From a checkpoint of a small masked image model.
Model: 4.72M parameters, layers 10, width 192.
Training: adamw at rate 0.001, batches of 128.
Rows from block 6 of a small masked image model, named by matrix and row number. Rows with one number belong to one neuron. Each number is 500 + 40 x the weight over its row's rms, rounded and kept within 0 to 999. All counts start at 0. Numbers have three digits each.
After each neuron's rows are labels from the 100 images, of 14976, where the neuron reaches its highest value: "responds to" is what is common among them. Only what is clearly more common there than usual is listed. The data: telescope images of galaxies (Galaxy Zoo DECaLS).
# fc1: MLP up (model.blocks.6.mlp.fc1.weight, 768x192), inputs 0-191
# fc2: MLP down (model.blocks.6.mlp.fc2.weight, 192x768, transposed), outputs 0-191

fc1.203:497444539518452458431493486473513486415460497520576489530529450475487524502487473453448454600507440455500634553449478486470544580520499464579431514510510523487508503461488496450561398476498508471526496565513490494495588448416513443515501469466541504522524504517477541554526467484485501463497514535509537482507565484500509452546474456471475495561520520555444429477521504498545492560594514515519529482534505491442421489577518512551504506470520505503436498470493589465542431493550493427458504505525542583561452418531540514519517440522515457485520499497466512554531496471511496468
fc2.203:501499507496521522515481465645504556499498490500501498510497584501524496505581487502500497473498499463487497476507554461497520407476499501450509527521501493505504507499466457554475504560475499525500503472497490501491506500507540555463487451499539492478481460502500499467468500480538499446601491514491462558443504479468562514498487508554499481397478503501523569539425513502443486469451444502509533501415567492495643531371528551462493481509409492497501566528502475554470538526503539571509483511489500503368532648491437501458511502550436500462521465500527416509500499557492509531
responds to: edge-on disk: no; spiral arms: yes

fc1.110:447418457428523462471541540479504485431554465512615491535565538522516480471509528476376462555555439523540465531439494484536535521489472513504507504527401414461521507459518511533549483562519491528468477548555452448436512456439522490537488528486487541480536460507501523528552437445420538429468454471500543538469545523473501430538454482521449564493577523507481505443481533549488582491470491524494538466477502503401492482462516569550543561505506475524456499542526477465483491511556499506452517521447465505546504500535496473519466452483537559546545536514489470485541482548420468500
fc2.110:502495479528470534464552484505498512494503489504505498510499500502521503554488441497489493465455499498474497495464508502497509471555503468467460422598498522500376491498488438472538504456489497464606521513502494494500493536476607535435444524495592518534476459553535512462449494523499503566533484505450485493562512384497499464524538535512493507523628484498511494533521461534483539496504528500468521498502542476502487463503471409468688530488510462456499562511460483543507557497502399531502488471461499504495510537626529442513482497552466495476595454473455536539500495520447503528
responds to: edge-on disk: no; bulge size: moderate

fc1.94:494511471527523483523564460481552545515458493489507509481571548508488505546473480513517480558511508505441487492473466475493552543509528525484486507524492464508503574433491540486483494599524458488613464400479425510506461557502466439508461461474515504578504537443477455477457480526419478517487492531562497496493515468476528485510569490500474522518466488525480508449497442575515528556497458475528477499572582528530442416607449471486479502495517516526435437450503411536439462393512529510581537478481498492490441531497503503474475482519444508527457451454491594459582419531535538480
fc2.94:502510420494609531510429451509493524509508504503502507497497410499541489471432480501546501495481500480522498527536484457499423522537500535457538501498498498510367525502452432412470500520474502521501537532505506446500528512513506482551483494502480551514446423430448515491503505392557503481472522510454534428576510560416458509569515491455498422372485389498513457524410520489484507538508561502457477501478484514500506551533488507459491543489460494493502626475539532581474493504496464486476497537528510512522531472506552507497475501518479505527522530476419479377501503518502515469
responds to: edge-on disk: yes; roundness: cigar-shaped

fc1.282:504491538475433511424505520439505581411531554472596560603533498535575477509510509535472434493489421423494550564416506540496467441529452368488511516507547494600510497580494480565562479461508466527509453446516534477476542587474492565528511535486522501513568545499456509527518459543443486511504494493476497537510494468477449477506527520456450489473466482518559499488487465493494585539449500557519473472502482545500567487457574510459502535466492507491463460467488462530482505531561482510496563515483520614500534481495510493528469559524523482491511487492564507427508499471520462514
fc2.282:500499499460550532551490560469502430503500506500481502477498430564546503470485395502560505473557498540522501531545487486500521484488498556489548497559498466484441532496574513500430498561453505508406511453492519535515449454529583509482513493500524538470589563526527494513441501451543499506492507484481533476565468536487487548551447479511502506497592553492539506545516562427545425465544579495497471500538458431499441459510432559497521462533618384519498497459539552467480432473499458469490450533540506501589503514529528548497510506568467502464569513494474525552503501483570496565
responds to: edge-on disk: no

fc1.458:548533498500490532516432558533538455470466507495534440466525452471543580514583536517441527514575413514478563568448504457462438455433514500523540433493474492491471445496507532507512372483502531494483436538428422471477502463538506508482542476449535553531519499523483458494491540519477464471440479519548527478515578509493484516438571469480468495455536542584423558494484429467525523438537557490515526480528503483535508483500484503526513457410398438460435455472497536481457508470492499530466522514434502544557493475536562524475447518479571452467510542514462453499485465485507444506
fc2.458:495501465527484458518546432443500491504505488498506502506505492408492505511519515501524504494509497630486503507502416554499534472459500520503525426492496497592533504500459465640456495455572494426522457471509491537487474572498577488444476528497485494478532553474450468437365498531530499513468404399451549602455512567560608517484505488509496521475445533497476458465477507447570504544437497500512465500406495541494503513502488512446489442476473487536494457498490453497502529528502531486542452545475490508420520504524476535531513496450541498510550466526553508459509497458518485457
responds to: edge-on disk: no; spiral arms: yes

fc1.307:470483486488447519430514442439471539497546502537510561516538481455494533599495520462512460439481418512533565521440496448448488533588365511461485481471524544466513441492519444499476480492473414461493481467507473512537453521484419524441470463485524512493501519497455389468421475469503517508463495490467447506492554492542484496504558509459473538432533477441452508450518435518458513547467537544468481523442481458489491542560541468481512508513555534448481465572465497393512511530508499531547450487537463513498547575509473516487461418464560477535435462491501495464502515511529570432
fc2.307:499504444493444505558554510496495554516515493502477506468501494523375509469452508499566504467410499496444501511564458471498560410480495628492564526525500456533448607498497503513423497496423512517543495556493492612520474524598441505510512521507507471584541456508502508474496509464473503476468487486447441537523474435558476569506474496474500532451558534501493496581427563534536482559472525504546489499445514495500520533458482548490477518522515504504497575481600589549503554522499499533527478603550501502531489517512491517450496503544547500537498525567447512513500501528516492528
responds to: shape: star or artifact

fc1.499:485505521422458533494515481503521452473532487470489545510552459474503572473565479539505451554493496472576499459472517524492464520410507502554459497456477519467529528478537533577506513519470448577548528448454460529478406538472419541476415464493484564514536443581539478478468441530564492488512480500442505457458493517419404505472565496491507554522478563493502490524487481503511504400518508491475521495551482540463480438510558488462452542497513524456394523406478541516522463510491546490477439522487517487516449472514498438429470408513480524490410545502462511537520444527441507461
fc2.499:517504538466546526480523437492506509498494523499515507514501525537462499535425471502492498519513508417469498519505643656502509609524501482432439502499501455603438483516508488494581502502501514494580498458499503562518529478469463493515485430499535524617519536483529440550593494556540493510424487643535539545446527520559442474518520540490509508459580447518536529435519497515491483579526540509500500482516533527495478519609500469519542501516501468465497459521461413501495474480503535471522524521539519509530482538519491472485484492541516502538493528438469507523491515482481506499
responds to: edge-on disk: yes; roundness: cigar-shaped

fc1.252:496513526550496512499524506449577499504523489571585545516441472553476486503433503478561537459517513511495486491529424462505572467506524414422492484417511497421420500504501545509556525469453514545452470443517447461482565497458494523516457500503565519503440485458527520440510504467489490521510501505510490629538468509537540494589454492496540483447469448457536526497469527571498495506465388467409544515482477450430458491453426482475449484495493440514520471496500514526501490421520502444539527440477421500470579537537449512513538508577507508471485428452474522474526529516506455472
fc2.252:499497524550473461462463502542496549488497513502544501552499523404523498572578549502431493543480498562475496479474545566502440446528501456517459506542500531552480476497476389449526500448539493444486457387523526486496488498430526535541534496494446503509494457528510503513517485505490497528494497514405531476459540594528388460491538538532499501583520608500495504542513470449516518497528634497566478499433488534499490506533517552573511544459515465472501501493450473529536505507495488444413475467470494508436475509556539445519487489428503495473532549587485416535497500498484499448
responds to: shape: featured or disk; edge-on disk: no; spiral arms: yes

fc1.636:517475551461504452440463470512549457386452511498602503572534430468465502509523462526481466663450470529499515456416544558442502521428471440523444508497553520483535489506518493521549446523504471475505535530500538501482495412383492483510463422469462492487472522467464491566494467517494518489497507556501529501500539455501508457507500479487502493497521520571501488481509443481491472497535529517514451375502527537449472504492499500555492535493526530549443513486509402471502457510548498419486509487504507546454453492491504457483560425511502469446500553473456513588575486451500490488
fc2.636:497500463518534518526463478543500559503498500504484500487503622553574504373474495500549503447508500449513503487515469424497510400521502529485524518498499530540393520497503546472455503431449496492466386467495496496510423509525522457486510611499507504532488535508488489470482506493489499501421496471565438511512494509522527523581495584527502578552488523498527490477407511509537493513457484503492517502471496463501479520513488501430507493504470509497501521517522580504491581527497455595522384519510487510578531522475475502501491506502504501541517377599458448398487500516531507551
responds to: roundness: cigar-shaped; edge-on disk: yes

fc1.294:518493556509493543401464495451546515441486587485562539540493481433493481508476487486463498550431473522537471587449529434518442434546471468494432472445486487485448479471513469522547492552557426462478491465522527510368586527424451452514479522478471510491489542548535508556486450468521455459466464531525489505501529450533546482443462478502506501496473493515531454516497547522482509494551531546481479410474516525457546445534445462488478560584478529459442476495496452464435498481538465501552514443496534580500489554507485435458523439499483537425480503506526578523498473461560440481
fc2.294:502505510422531565532514488462510524501494518509497495497497489486490497587514531501492501462454498492482504526535590472496435582447500513495509474528497549476397411502473486467463504482413503509454490471490510457504474476515592482499504456502453480507481527540567497559545506513587502531430551621434566516503501515503452538500462413502503447530410502503469616537500544505445444535576536503533502500458535445508460510512499527579508561543542500451500563427540418464522481529496511467507502474526510500504468460483525541490488506574514501465592473503468525544483501504620505475
responds to: edge-on disk: no; bar: no; bulge size: small

fc1.729:473452477473463559447423535530536436457516455509515508544520488536458474548458495534474446427481451494544498515455523496563462486534440507491360492519430506491469509532544502475513406472545478494555570490424510553429451590506479544460437535427566484510559486533546516428488438511569511477481427482419408480523526477442549487541571474491410515488528510479493484488508495536516526461499468555498522496478490450576520429472455499462485534513484493435453505512428519534480565505490511505502503465521505561499535488504528480521511476523471521505456491507483522559419470558471472494
fc2.729:499500462463579515534449454544498439498507498518497501487504590497588489476535521499542492461482499477417499494540495519501544506465497544570535514511498539441446509499563536458479499469452501473444500463498507411516533496537521520540545523499527508548478548450522565468537501492497496518527575488529460471510483480468501532523484496496493539512514447492574520575485527403633462443522565490506515502558521501501521505493498430469496444515422504483496447404559631545416499531503530559523444495548497494517509508507433597562489507526546501519534446486440539464495498473595523438
responds to: roundness: cigar-shaped

fc1.136:497453487445464481469539542480488496435465487525525514516462538472493544502466466504500531482505373521479505511492479595514458469519518436497535516515521522503487480465476532483503440454459396566497498538491546446448576534478508422486536419467554478519458539473458483533504502467506474444493504482523499511516555560503461475479496545511533515554485512415469433554552450539514481630539390522463529379500501467495529477511508442489493456488499484517510531463509556478463521591527509504495508452460482566454463505429541511465511499502550493576498464387539519487448494479539487438
fc2.136:501502573481495536518495482516509530503499496497495500502498362516470496548529553498474499530542500487523497493509528388500508536496499488518518543524500447466597464498545514531471502544552501454552519503497497594481553474495545459424502489501505469500572463450502506555457503439511498526633533557453504526459509470532490516398473454372503421522388519498487519533559526472440457370504451496505492500488488548501468525520527567567495499505485466526504492639495434496508535507496457434515450500492505508469503497485485507473518507573487500445522540561520510531494504504511494526
responds to: edge-on disk: no; bar: no

fc1.229:479485552460443544489559534465490533546459537491571521532489485509484456469432507478521499461471425512536497432539506480450539426445452444515517529486535478506482509565518520528500560497461427514523497495555502474499462623442455538504439546576539562490429547530515449480466460521506457560503493506497488536552485591501383529491514560431567505507456457451568492508494516497533500465457476493459554541493390525502548533519517535479512528498428508457484494501422468563437500509524408545513539468509485574512513426509491486526528541465541487510477490538559554466533470489518467497
fc2.229:504499573553485523597503504537495503513503498501475500455500435575508493576495478501536505521473500443438499472579493488502549467539501575475603540547504483416514458497539470478417500548518504495453534484488521527516540439534547528550497460514505528510486438457495470530539517448536500509533475538512540577496464423478541597555395546524505479450537450505494544497484581500521415510491487497527443501484520523499569476440513453529523484529509482560502432475600440426497531499496519454487633544528515500544492523548502541530517510589451502505557553527469528514508504520537510493
responds to: shape: star or artifact

fc1.370:473511521487491509510532476508445524475498484501474539489489420454513493541505527477518475460483483442547467483494476411531459510478488487503523449466502532516485466443440546528490482445449506544560455490472411473487494494453403575448527470458488474562604494539521510489458468478532462497560479521538592507495485472535491518478488473532461490486512452499559486446518508498485510499559523486414596444491474497503518524529473510485465472486475549499512573490437524522444594562478504470547446434543484455461516471459412437498421462506460476526418554508467582565587456494442575439
fc2.370:500495394474506493477547482452500540485492506499509503517499484512486511478527505501475494473521501489508500510458568410499464467449502518501422417504496522509446519498490457559505501521547502489476481458503506522505422550464412403472464499498521513465454467564484425451450488521564497545551476537509447468505552544466463474449583570478500498480481457507511571479495448489456500549533441508502422494418508531495487493501489541435529572488491487414497531469422502504480497461506464551461396543446500499551495571510470385601493479523486497466385551478534488497492499505412505560
responds to: shape: featured or disk; edge-on disk: yes

fc1.692:564526538456441521498444536586483492502522475563468499522519467426566577477518532512428532451543493502493560474482453453493443465539513477500514531570521515530536559514520618501509466498392508516440523494438447456553466610494446541454457554516545544521545428477522505526486504481512467512569505514388498507543470492448558529505540512478438537516564494487550554536442459512533496426499543489491581490494551475541482463513486467480488507478447482467530541453503573497543442457475441484440520526450441506558508470513456491506474500494485475491470483514482467462543496518411507514
fc2.692:500495574438479555565540536462506501513505511491478498472497410528492502480577464500514509468555501504502484534563524407506546533481500532500573523445502516446497507501498470541454507552541514478480536438487518552481532398525445488474498469506513583443518496490508443534502531484498494484470502502524456504462463516472442582434408558392519490494448494501585531484453615514453394435527468486432440499505492563496524475495532555482448526561528499545509460514576403467450529477498480461505470489506535518566523469495535521441519513579530497514485517584480465499490515468543525529
responds to: shape: featured or disk; edge-on disk: yes