python train.py --arch="vit" --model="masked image model" --dataset="telescope images of galaxies (Galaxy Zoo DECaLS)" --train_examples=88335 --image_size=48 --crop_scale_min=1 --horizontal_flip=false --color_jitter=0.1 --method="simmim" --mask_ratio=0.75 --loss="l1" --norm="rmsnorm" --norm_position="pre" --activation="squared_relu" --mlp_ratio=4 --head_dim=48 --fused_qkv=true --bias="qkv" --qk_norm=false --layer_scale_init=0.1 --parallel_block=false --inner_norm=false --drop_path=0.05 --patch_size=[8, 8] --conv_stem=true --layers=10 --width=192 --positions="sincos" --init="kaiming_normal" --residual_init="scaled_by_depth" --optimizer="adamw" --lr=0.001 --beta1=0.9 --beta2=0.99 --eps=1e-06 --cautious_weight_decay=true --ema_decay=0.99 --steps=40000 --batch_size=128 --epochs=58.0 --lr_schedule="cosine" --final_lr_fraction=0 --warmup_steps=800 --weight_decay=0.3
Rows from block 2 of a small masked image model, named by matrix and row number. Rows with one number belong to one neuron. Each number is 128 + 32 x the weight over its row's rms, rounded and kept within 0 to 255. All counts start at 0.
After each neuron's rows are labels from the 100 images, of 14976, where the neuron reaches its highest value: "strongest on" is what is common among them. Only what is clearly more common there than usual is listed. The data: telescope images of galaxies (Galaxy Zoo DECaLS). In brackets: how many of the 100, against the usual share in percent.
# fc1: MLP up (model.blocks.2.mlp.fc1.weight, 768x192), inputs 128-191
# fc2: MLP down (model.blocks.2.mlp.fc2.weight, 192x768, transposed), outputs 128-191

fc1.517 [172 132 147 121 148  86 129 155 142  91 168 150 136 122 170 206 140 140 128 116 111 115 153 132 155 191 102 168  69  83 111 182 131 167 142 121 193 162 111 185 134 101 162  81 155 130 140 106  68 117 171 135  84 134 102 141 176 141  77 132 132 184 178 133]
fc2.517 [ 70 123 146  43 135  53 110 164 156 188  99 132 159 110  75 132 117 122 119 163 113 161 154 100 110 190 142 163 183 149 122  80 114 131  84  98 102 149 127 126 219 112 124 103 104 130 210 101 167  85 165 218  84 105  82  78 200 130 138 212 119 150 134 126]
strongest on: edge-on disk: yes (43 vs 5.2)

fc1.414 [ 77 184 135  32 126 124 160  91 151 121 130 136  92 157 112 132 158 122 117  84 123  97 103 127 127 107 141  45 128 130 111  99 116 112 128  77 115 166 162 149 157 171 123 162 153 139  93 140 112 159 164  94 112  95 131  60 136 144  91 109 143 176 151 143]
fc2.414 [134 128 203 151 123  90 166 103 131  72 130 123  86 136 161 125 133 128 116 112  70  43 107 109  66  95 103  93  71 126 131 163 177 144  73 133 105 143 123 128  87 191 145 112  92 125 153  84 104 183 113 158 112 170 125 152 126 188 122 101  98  98  69 120]
strongest on: edge-on disk: no (53 vs 24.7); spiral arms: yes (42 vs 18.8)

fc1.356 [143 106 182 128 104 145 137 104   0 139  72 145 168 109 195 152  89  90 125 125 116 120 110 143 110 137 114 157 126 117 198 125 107 139 103 145 133 135 167 164 142 120 150 140 131 156 152  18  98 156 148 144 147 152  53 138 102 152 112 145 160 127 132 117]
fc2.356 [ 89 131  62 113 176 183 183 176 157 147 153  81 111  33  76 105 101 125 115 144 160 216 131 149 138 121 168 140 127 130 123  99 139 118 107 130 110  83 131 101 121  85 142 127 130 132  76 158 215 152 119 133 124  55 142 123 155 111 116  94 146 146 116 130]
strongest on: edge-on disk: no (53 vs 24.7)

fc1.690 [ 95 114 121 145  63  98 140 133 109 120  90 143 149  92 121 116 145 172 164 156 167 139 188 112 156 161 151 118 139 168 137 109 167 169  88 106 201 214 108 119 137 126  73  91 129 103 162 113  89 129 106 107  89 120  75 105 142 146 102 152 101 143 131  77]
fc2.690 [ 56 133 170 105 125 104 137 103 160 183 184 122 189 129 106 164 148 125 130  69  87  96  51 186  94  90 152  97  97 156 120 112 102 109 139 151 130 133 127 103 128  96 173 144 151 130 200 131 182 138 127 122 131 124 100 122 172 120 129 127 122 150 155  75]
strongest on: bar: no (30 vs 12.9)

fc1.579 [121 156 116 132  83 106 120 136 141  74  75 133 155 213 105 140 122 126 128 142 117 158 122 119 145 137 184 116 181 134 132 114 191 146 122  59 156  90 137 121 134 105 130 140 165 119 111 134 133 128  93  40 119 188 129 100 187 117 139 125 150 174  90 142]
fc2.579 [113 124 149 134 153 196  91  78  92 131  89 104 122 142 145 112 116 123 124 106 163 154 123 132 124 119  87 127  99  57 125 141  97 125 101 175 192 145 128 150  90 181 157 111 150 127 143  86 102 186 126 117  78 201  55 171 170 111 127 173 161 114 145 114]
strongest on: edge-on disk: yes (45 vs 5.2); roundness: cigar-shaped (31 vs 8.1)

fc1.316 [144 129 146 129  44  86  95 119 128 172 140 132 170 139 142 202 102  97 109 101 145 147 129 194 108 115 165 105 135  57 114  74 115  89 148 124 199  80 148 131 156 110 147 176 128 136 145 111 128  67 146 145  96 190 140 128 123 179 100 123 132  87 169  98]
fc2.316 [119 128 149 154  53 145  95 122 130 117 195 126 158 203 124  64  96 125 135  98  91 108 106 117 109 118 199 148 105  99 125 196  83  86  81  89 113 108 129  81  96 203 140 139 147 123 130 119 129 157  86 174 106 167 121  76 116  85 124 146 138 166 108 184]
strongest on: roundness: cigar-shaped (31 vs 8.1)

fc1.189 [164  87 104  84 132 114 152 151 122 101  81 157 167  89 140  89 138 118 154 153 143 127 139 116 128 102 168 102 149 112 131  83  68 161  76 127 241 157  95 128 160 176 144 108 158  85 144  42 133 116 168 124 116 203 137 123 146 127 147 107 168 148 186 142]
fc2.189 [ 60 131 107 117 114 169 140 120 112  78 181  97 135 146 138 126 117 127 129 112 102 119 103 139 114 163 146 146 166 175 129  79 201  92 105 147  66 129 128 106  87 123 103 148 100 128 150 101 170 162 102 134  76 115 140 145  97 144 111 109 126 102 127 124]
strongest on: shape: featured or disk (67 vs 30.4); edge-on disk: no (58 vs 24.7); spiral arms: yes (48 vs 18.8)

fc1.14 [110 129 119 153 181 194 144 125 150 139 127 121 115 180  98 140 125 126 152 120 172  78 158 155  60  74  96  63 121 150 105 125 106 103  84 124  87 189 101  89 110 135 101 187  89  68  96 115 105 127 143 107 128 127 161 121  64 137 149 120 111 132  89  57]
fc2.14 [182 130 135 151 167 152 130 142  82 133 116  92  90 127 135 138  81 120 123 100 133 135 106 120  84 104 118 143 191 113 130 134 169 133  78  66 199 146 127 119 106  64 158 112 190 124 144  76 130  90 100  39  53 136 126 121 217 164 124 156 107 133 153 148]
strongest on: edge-on disk: no (58 vs 24.7); spiral winding: tight (28 vs 6.8)

fc1.326 [173 146  98  65  83  80 124 138 126 129 104 216 170  69 132  89 133 137 114 151 109 142 128 146 124  93  97 119  61  55 100 107 173 101 106 128 182 175 126 113 157 149 155 123 142 125 135 114 106 134 102 156 108 135 127 117 162 155  59 113 162 142 174 148]
fc2.326 [ 91 127 201 146 125 156 110 138 145 108  94 105 101 192 158 173 153 127 135 142 109  99 162 110 182 141 110  77 122  99 123 157 112 145 151 158 175  90 134 192 138 191 146  82  78 121 160 173 129 114 152  80 107 174 118 184 152 109 124  80  87  80  54 157]
strongest on: bar: no (31 vs 12.9)

fc1.26 [ 42 149 104 130 152 125 207 110 129 121 122 174 125 134 120 141 123 140 137 127 116 108 113 151  69 113  89  89 123 110 116 104 115 157  80 111 101 158 116  86 122 123 120 116 141  78 112 131 110 167 130  62 108  87  98 133  53  97  87 126  98  97  70  77]
fc2.26 [171 129 137 174 167  69 131 157 154 142 133  60 134 132  82 123 143 132 121 118 126 156 143 130 193 159 136 151 144 103 132  96 129 151 145 150 183  46 133 111 165 143 172  85 173 128 140 153 152 174 134 137 151 170 122  82 194 105 145 106  98 142 145 124]
strongest on: edge-on disk: no (89 vs 24.7); spiral arms: yes (75 vs 18.8); spiral winding: tight (53 vs 6.8)

fc1.217 [192  87 122 126 116  95 187 139 139 107 152  80 144 109 127 201 132 156 153 137 173 155 152 134 125 135 184 117 216 120  95  85 144  86 119 118 193 125 101  98 128 117 187 136 155 115 110 115 155  60  77 105 102 211 148 116  98 141 101  64 177 126 166 148]
fc2.217 [ 69 130 144 161 138 167 136  83 154 204 139 111  35 156 105 115 155 127 135 164  82 155 117  90  86 108 148 137 113  69 128  95  99 150 112 127  85 139 132 137 103 207 151 164 141 126 103 141 120 156 108 146 149 116  92  97  72 109 114 149 118  77 125 127]
strongest on: edge-on disk: yes (48 vs 5.2); roundness: cigar-shaped (34 vs 8.1)

fc1.707 [114 103 178 178 128  69 143 181  87 111 117  83 129 156 181 104 129 126 126 124 127 149  96 127 121  89 195  74  94  75 142  63 101 114 132 133 180  69 148 140 182 160 190 198 172 127 110 119 141 117 134 108 120 212 131 151 123 122 108 122 135  86 122 159]
fc2.707 [160 130 136 119 122 147  93 130 117 111 208 117 162 173 124 134 150 127 131  98  95 146 118 126  76 172 149 164  87 146 129 195 124  93 117  93  46 133 134  96  91 126 130 109 156 133  84  91 127 146 110 209 169 137 132  76 116 130 126 125 160 158 144 142]
strongest on: edge-on disk: yes (40 vs 5.2); roundness: cigar-shaped (32 vs 8.1)

fc1.631 [119 158 118  99  79 145 139  82  74 170 122 126 129 100 133  85 114  98 130 125 169 167 117 175  90 168 123 156 130 189 139 134 105 159  74  54 138 103 158 137 141 146 120 119 132  88  79  93 149 184 150 160 109 131  91  99 109  68  83 117 139 153  73 103]
fc2.631 [122 131 142 147 156 150 111 130  72  91 106  98  90 132 188 148 132 129 127  83 138 124 124  60 119 106 136 130  94 198 131 114 124 111  88 114 139 150 125 115 113 122  59 155 150 127 143  91 111  76 111 154  33 143 165  99 165 111 122 164 121 104  86 166]
strongest on: edge-on disk: no (50 vs 24.7); shape: star or artifact (28 vs 1.3)

fc1.81 [103 185 141 132  99 128 148 195 103 134 124 123 143 132 124 118 118 114 122 120 138  83 136  52 109 195  74 139  92 113 136 169 136 117  87 111 119  67 136 144 102  68  94 149 134 104 137  96  85 152 149 122  93  81 120 121 129  97 104 154 129  92  92  80]
fc2.81 [164 120  94 137  90 155 152 131 115 117  88 222 118 136 152 180 126 125 126 113 135 119  86 121  99  98 126 170  79 140 132  88 154 132  44 175 142 144 124 114 133  89 203 129 204 126 146 108 154 145 134  97  90 178 120 189 190 138 136 153 171 125 135 162]
strongest on: roundness: cigar-shaped (45 vs 8.1)

fc1.691 [127 132  82 127 136 124 133 123 100 160 123 190 161 103 150  96 210 197 172 159 162 103  80 126 105 151  96 115  98 104 105  53 124 117  83 117 139 135 107 109 140 101 184 106 138  95 111  64 135 165 126 100 123 114 120 114 145 139 187  95 154  50 161  62]
fc2.691 [152 131 198 150 127 151 107 158 116  69 131 181 102 139 145 111 179 134 121 138 106 107  82 123 176 176 119 140 109 153 127 153 120 104 100  97 154 147 132 164 120 150 102 112  93 128 164 141 130 105 154  66 128 115 129 102 176 167 124  94 130 189 139 197]
strongest on: edge-on disk: no (50 vs 24.7); spiral arms: yes (39 vs 18.8)

fc1.669 [113 155 114  69 141 183 135  90  82 139 160 123 164 192 131  49 114 126 155 158 123 131 131 121 132 183 157 131 152 140 161 154 107 114 120  97 109  81 144 108 136  76 104 214 138 114  74 137 166 112 126 144 129  45 121 126  96 128 165  99  76 109 122  48]
fc2.669 [161 141 112 154 135 130 158 140 114 159 120 140 107 156 128 138 109 130 139 115 164 110 169 179 113  92 143 145  80 130 126 102  89 147 132 163 198 179 140 118 106 212 188  56 174 127 190 128 121 139  79 125 135 164 150 175 135 126 134  95 137 132 217 252]
strongest on: bar: no (35 vs 12.9)

fc1.744 [121 129  63  36 110 105 121 146 130  98 172 198 101 134 113  88 162 167 146 138 133  89 115 103 126  44  89 135  78 103 145  90 158 108 141  85 142 247 132 134 157 126 121 121 147 118 153 121 107 134 106 123 104 156 157 128 144 101  83 124 167 132 167 117]
fc2.744 [149 124 167 138 163 142  91 147 109 124 145 116 119 181 174 164 103 124 133 124 118 119 105 133  97 112  89 137 129 159 129 195 113 160 119 130 138  88 127 139  40  89  88 115  82 129 118 121 154 113 115 115  59 116 158 159 124 151 142 103 148 124 116 156]
strongest on: bar: no (30 vs 12.9)

fc1.710 [132  98  80  99 135 147 181 207 120  31  90  97 100 103 127 173  84  62  51 104 150 137 183 110 102 121 104 103 106  96 120 117 122 111  88 122  75  73 114 107 119 103 177 143 135 105 134  90 135 155 132 146 106 101  96 115  95 101  72  47  87 108 127 152]
fc2.710 [122 132 147 183 122 141 176  88 120 169 118 228 156 118 115 103 126 127 117 119 116  86 144 129  98 193 167 157 175 117 126 155  87 151 124 141 124 163 131 155  98 147 154 101 155 131 159 124  75 172 173  35 158 141 157  92 157 146 141 148 169 157 165 152]
strongest on: roundness: cigar-shaped (30 vs 8.1)

fc1.76 [138 123  54  88 141 154 185 137 118 108 141 174 151  83 161  96 195 148 116 115 106  92 119  87  88 111 124  81 141  89 114 146 179 146 105 129 124 202  96 107 172 116 123 161 139  97 134  91 136 176 118 151 120 112 132 125 154 113 176 136 112 129 126  78]
fc2.76 [104 133 222 142 127 150 103  56 118 134 109 128  84 164 129 146 172 122 128  56 120  89  74 114 118 132 142 149 141 131 127 147 151  93 149 120 105  91 124 190  89 174 166  70 126 129 135 122 152  77 110 122 174 165 175  78  94 102 129 112 148 111 133 231]
strongest on: shape: featured or disk (66 vs 30.4); edge-on disk: no (65 vs 24.7); spiral arms: yes (51 vs 18.8)

fc1.306 [131 101 111 129 126 138 118 129 167 125 143 164 103  94 161  92 180 153 144 147 178 120 154  61 144 155  83 155  74 135  84 137 112 106 113  97 165 201 115 163 155 150 105 109 112 117 150 128 105  74 140  95  90  93 162 113 128 107 126 144 164  61  90 108]
fc2.306 [127 131 122 163 162 122  61 159 161 112 186  86  90  87 107 118 193 131 140 230  99 110 107 155 142  69 142  89  86  93 130 117 112 120 114 112  83 120 128  90  71  91 138 151 132 126  73 138 159 180 111 135 129 131 140 107 153 116 163 102 107 149 118 174]
strongest on: edge-on disk: no (54 vs 24.7); bulge size: small (25 vs 7.2)

fc1.330 [ 77 148 119 137 119 107 149 176  99  92  71 143  98 180 104 100  94  79 103 107 135  98 163  84  74 173  97  94 170 157 134 123 108 111 110 137 114  49 156 152  94  92 127 175 113  93 160 100 109 111 127  70 115 138 124 140 111 114 119 104 144 105 101  89]
fc2.330 [170 133 106 149 136 139 104  99  99 109 165 171 126 128 155 138 110 127 128 114 148 137  83 141  79 114 117 158  84 151 133 127 231 123  11 170 157 138 125 106 118 100 147 140 202 125 142  82 129  88  83 126  64 142 141 186 195 183 129 163 161 125 158 176]
strongest on: roundness: cigar-shaped (25 vs 8.1)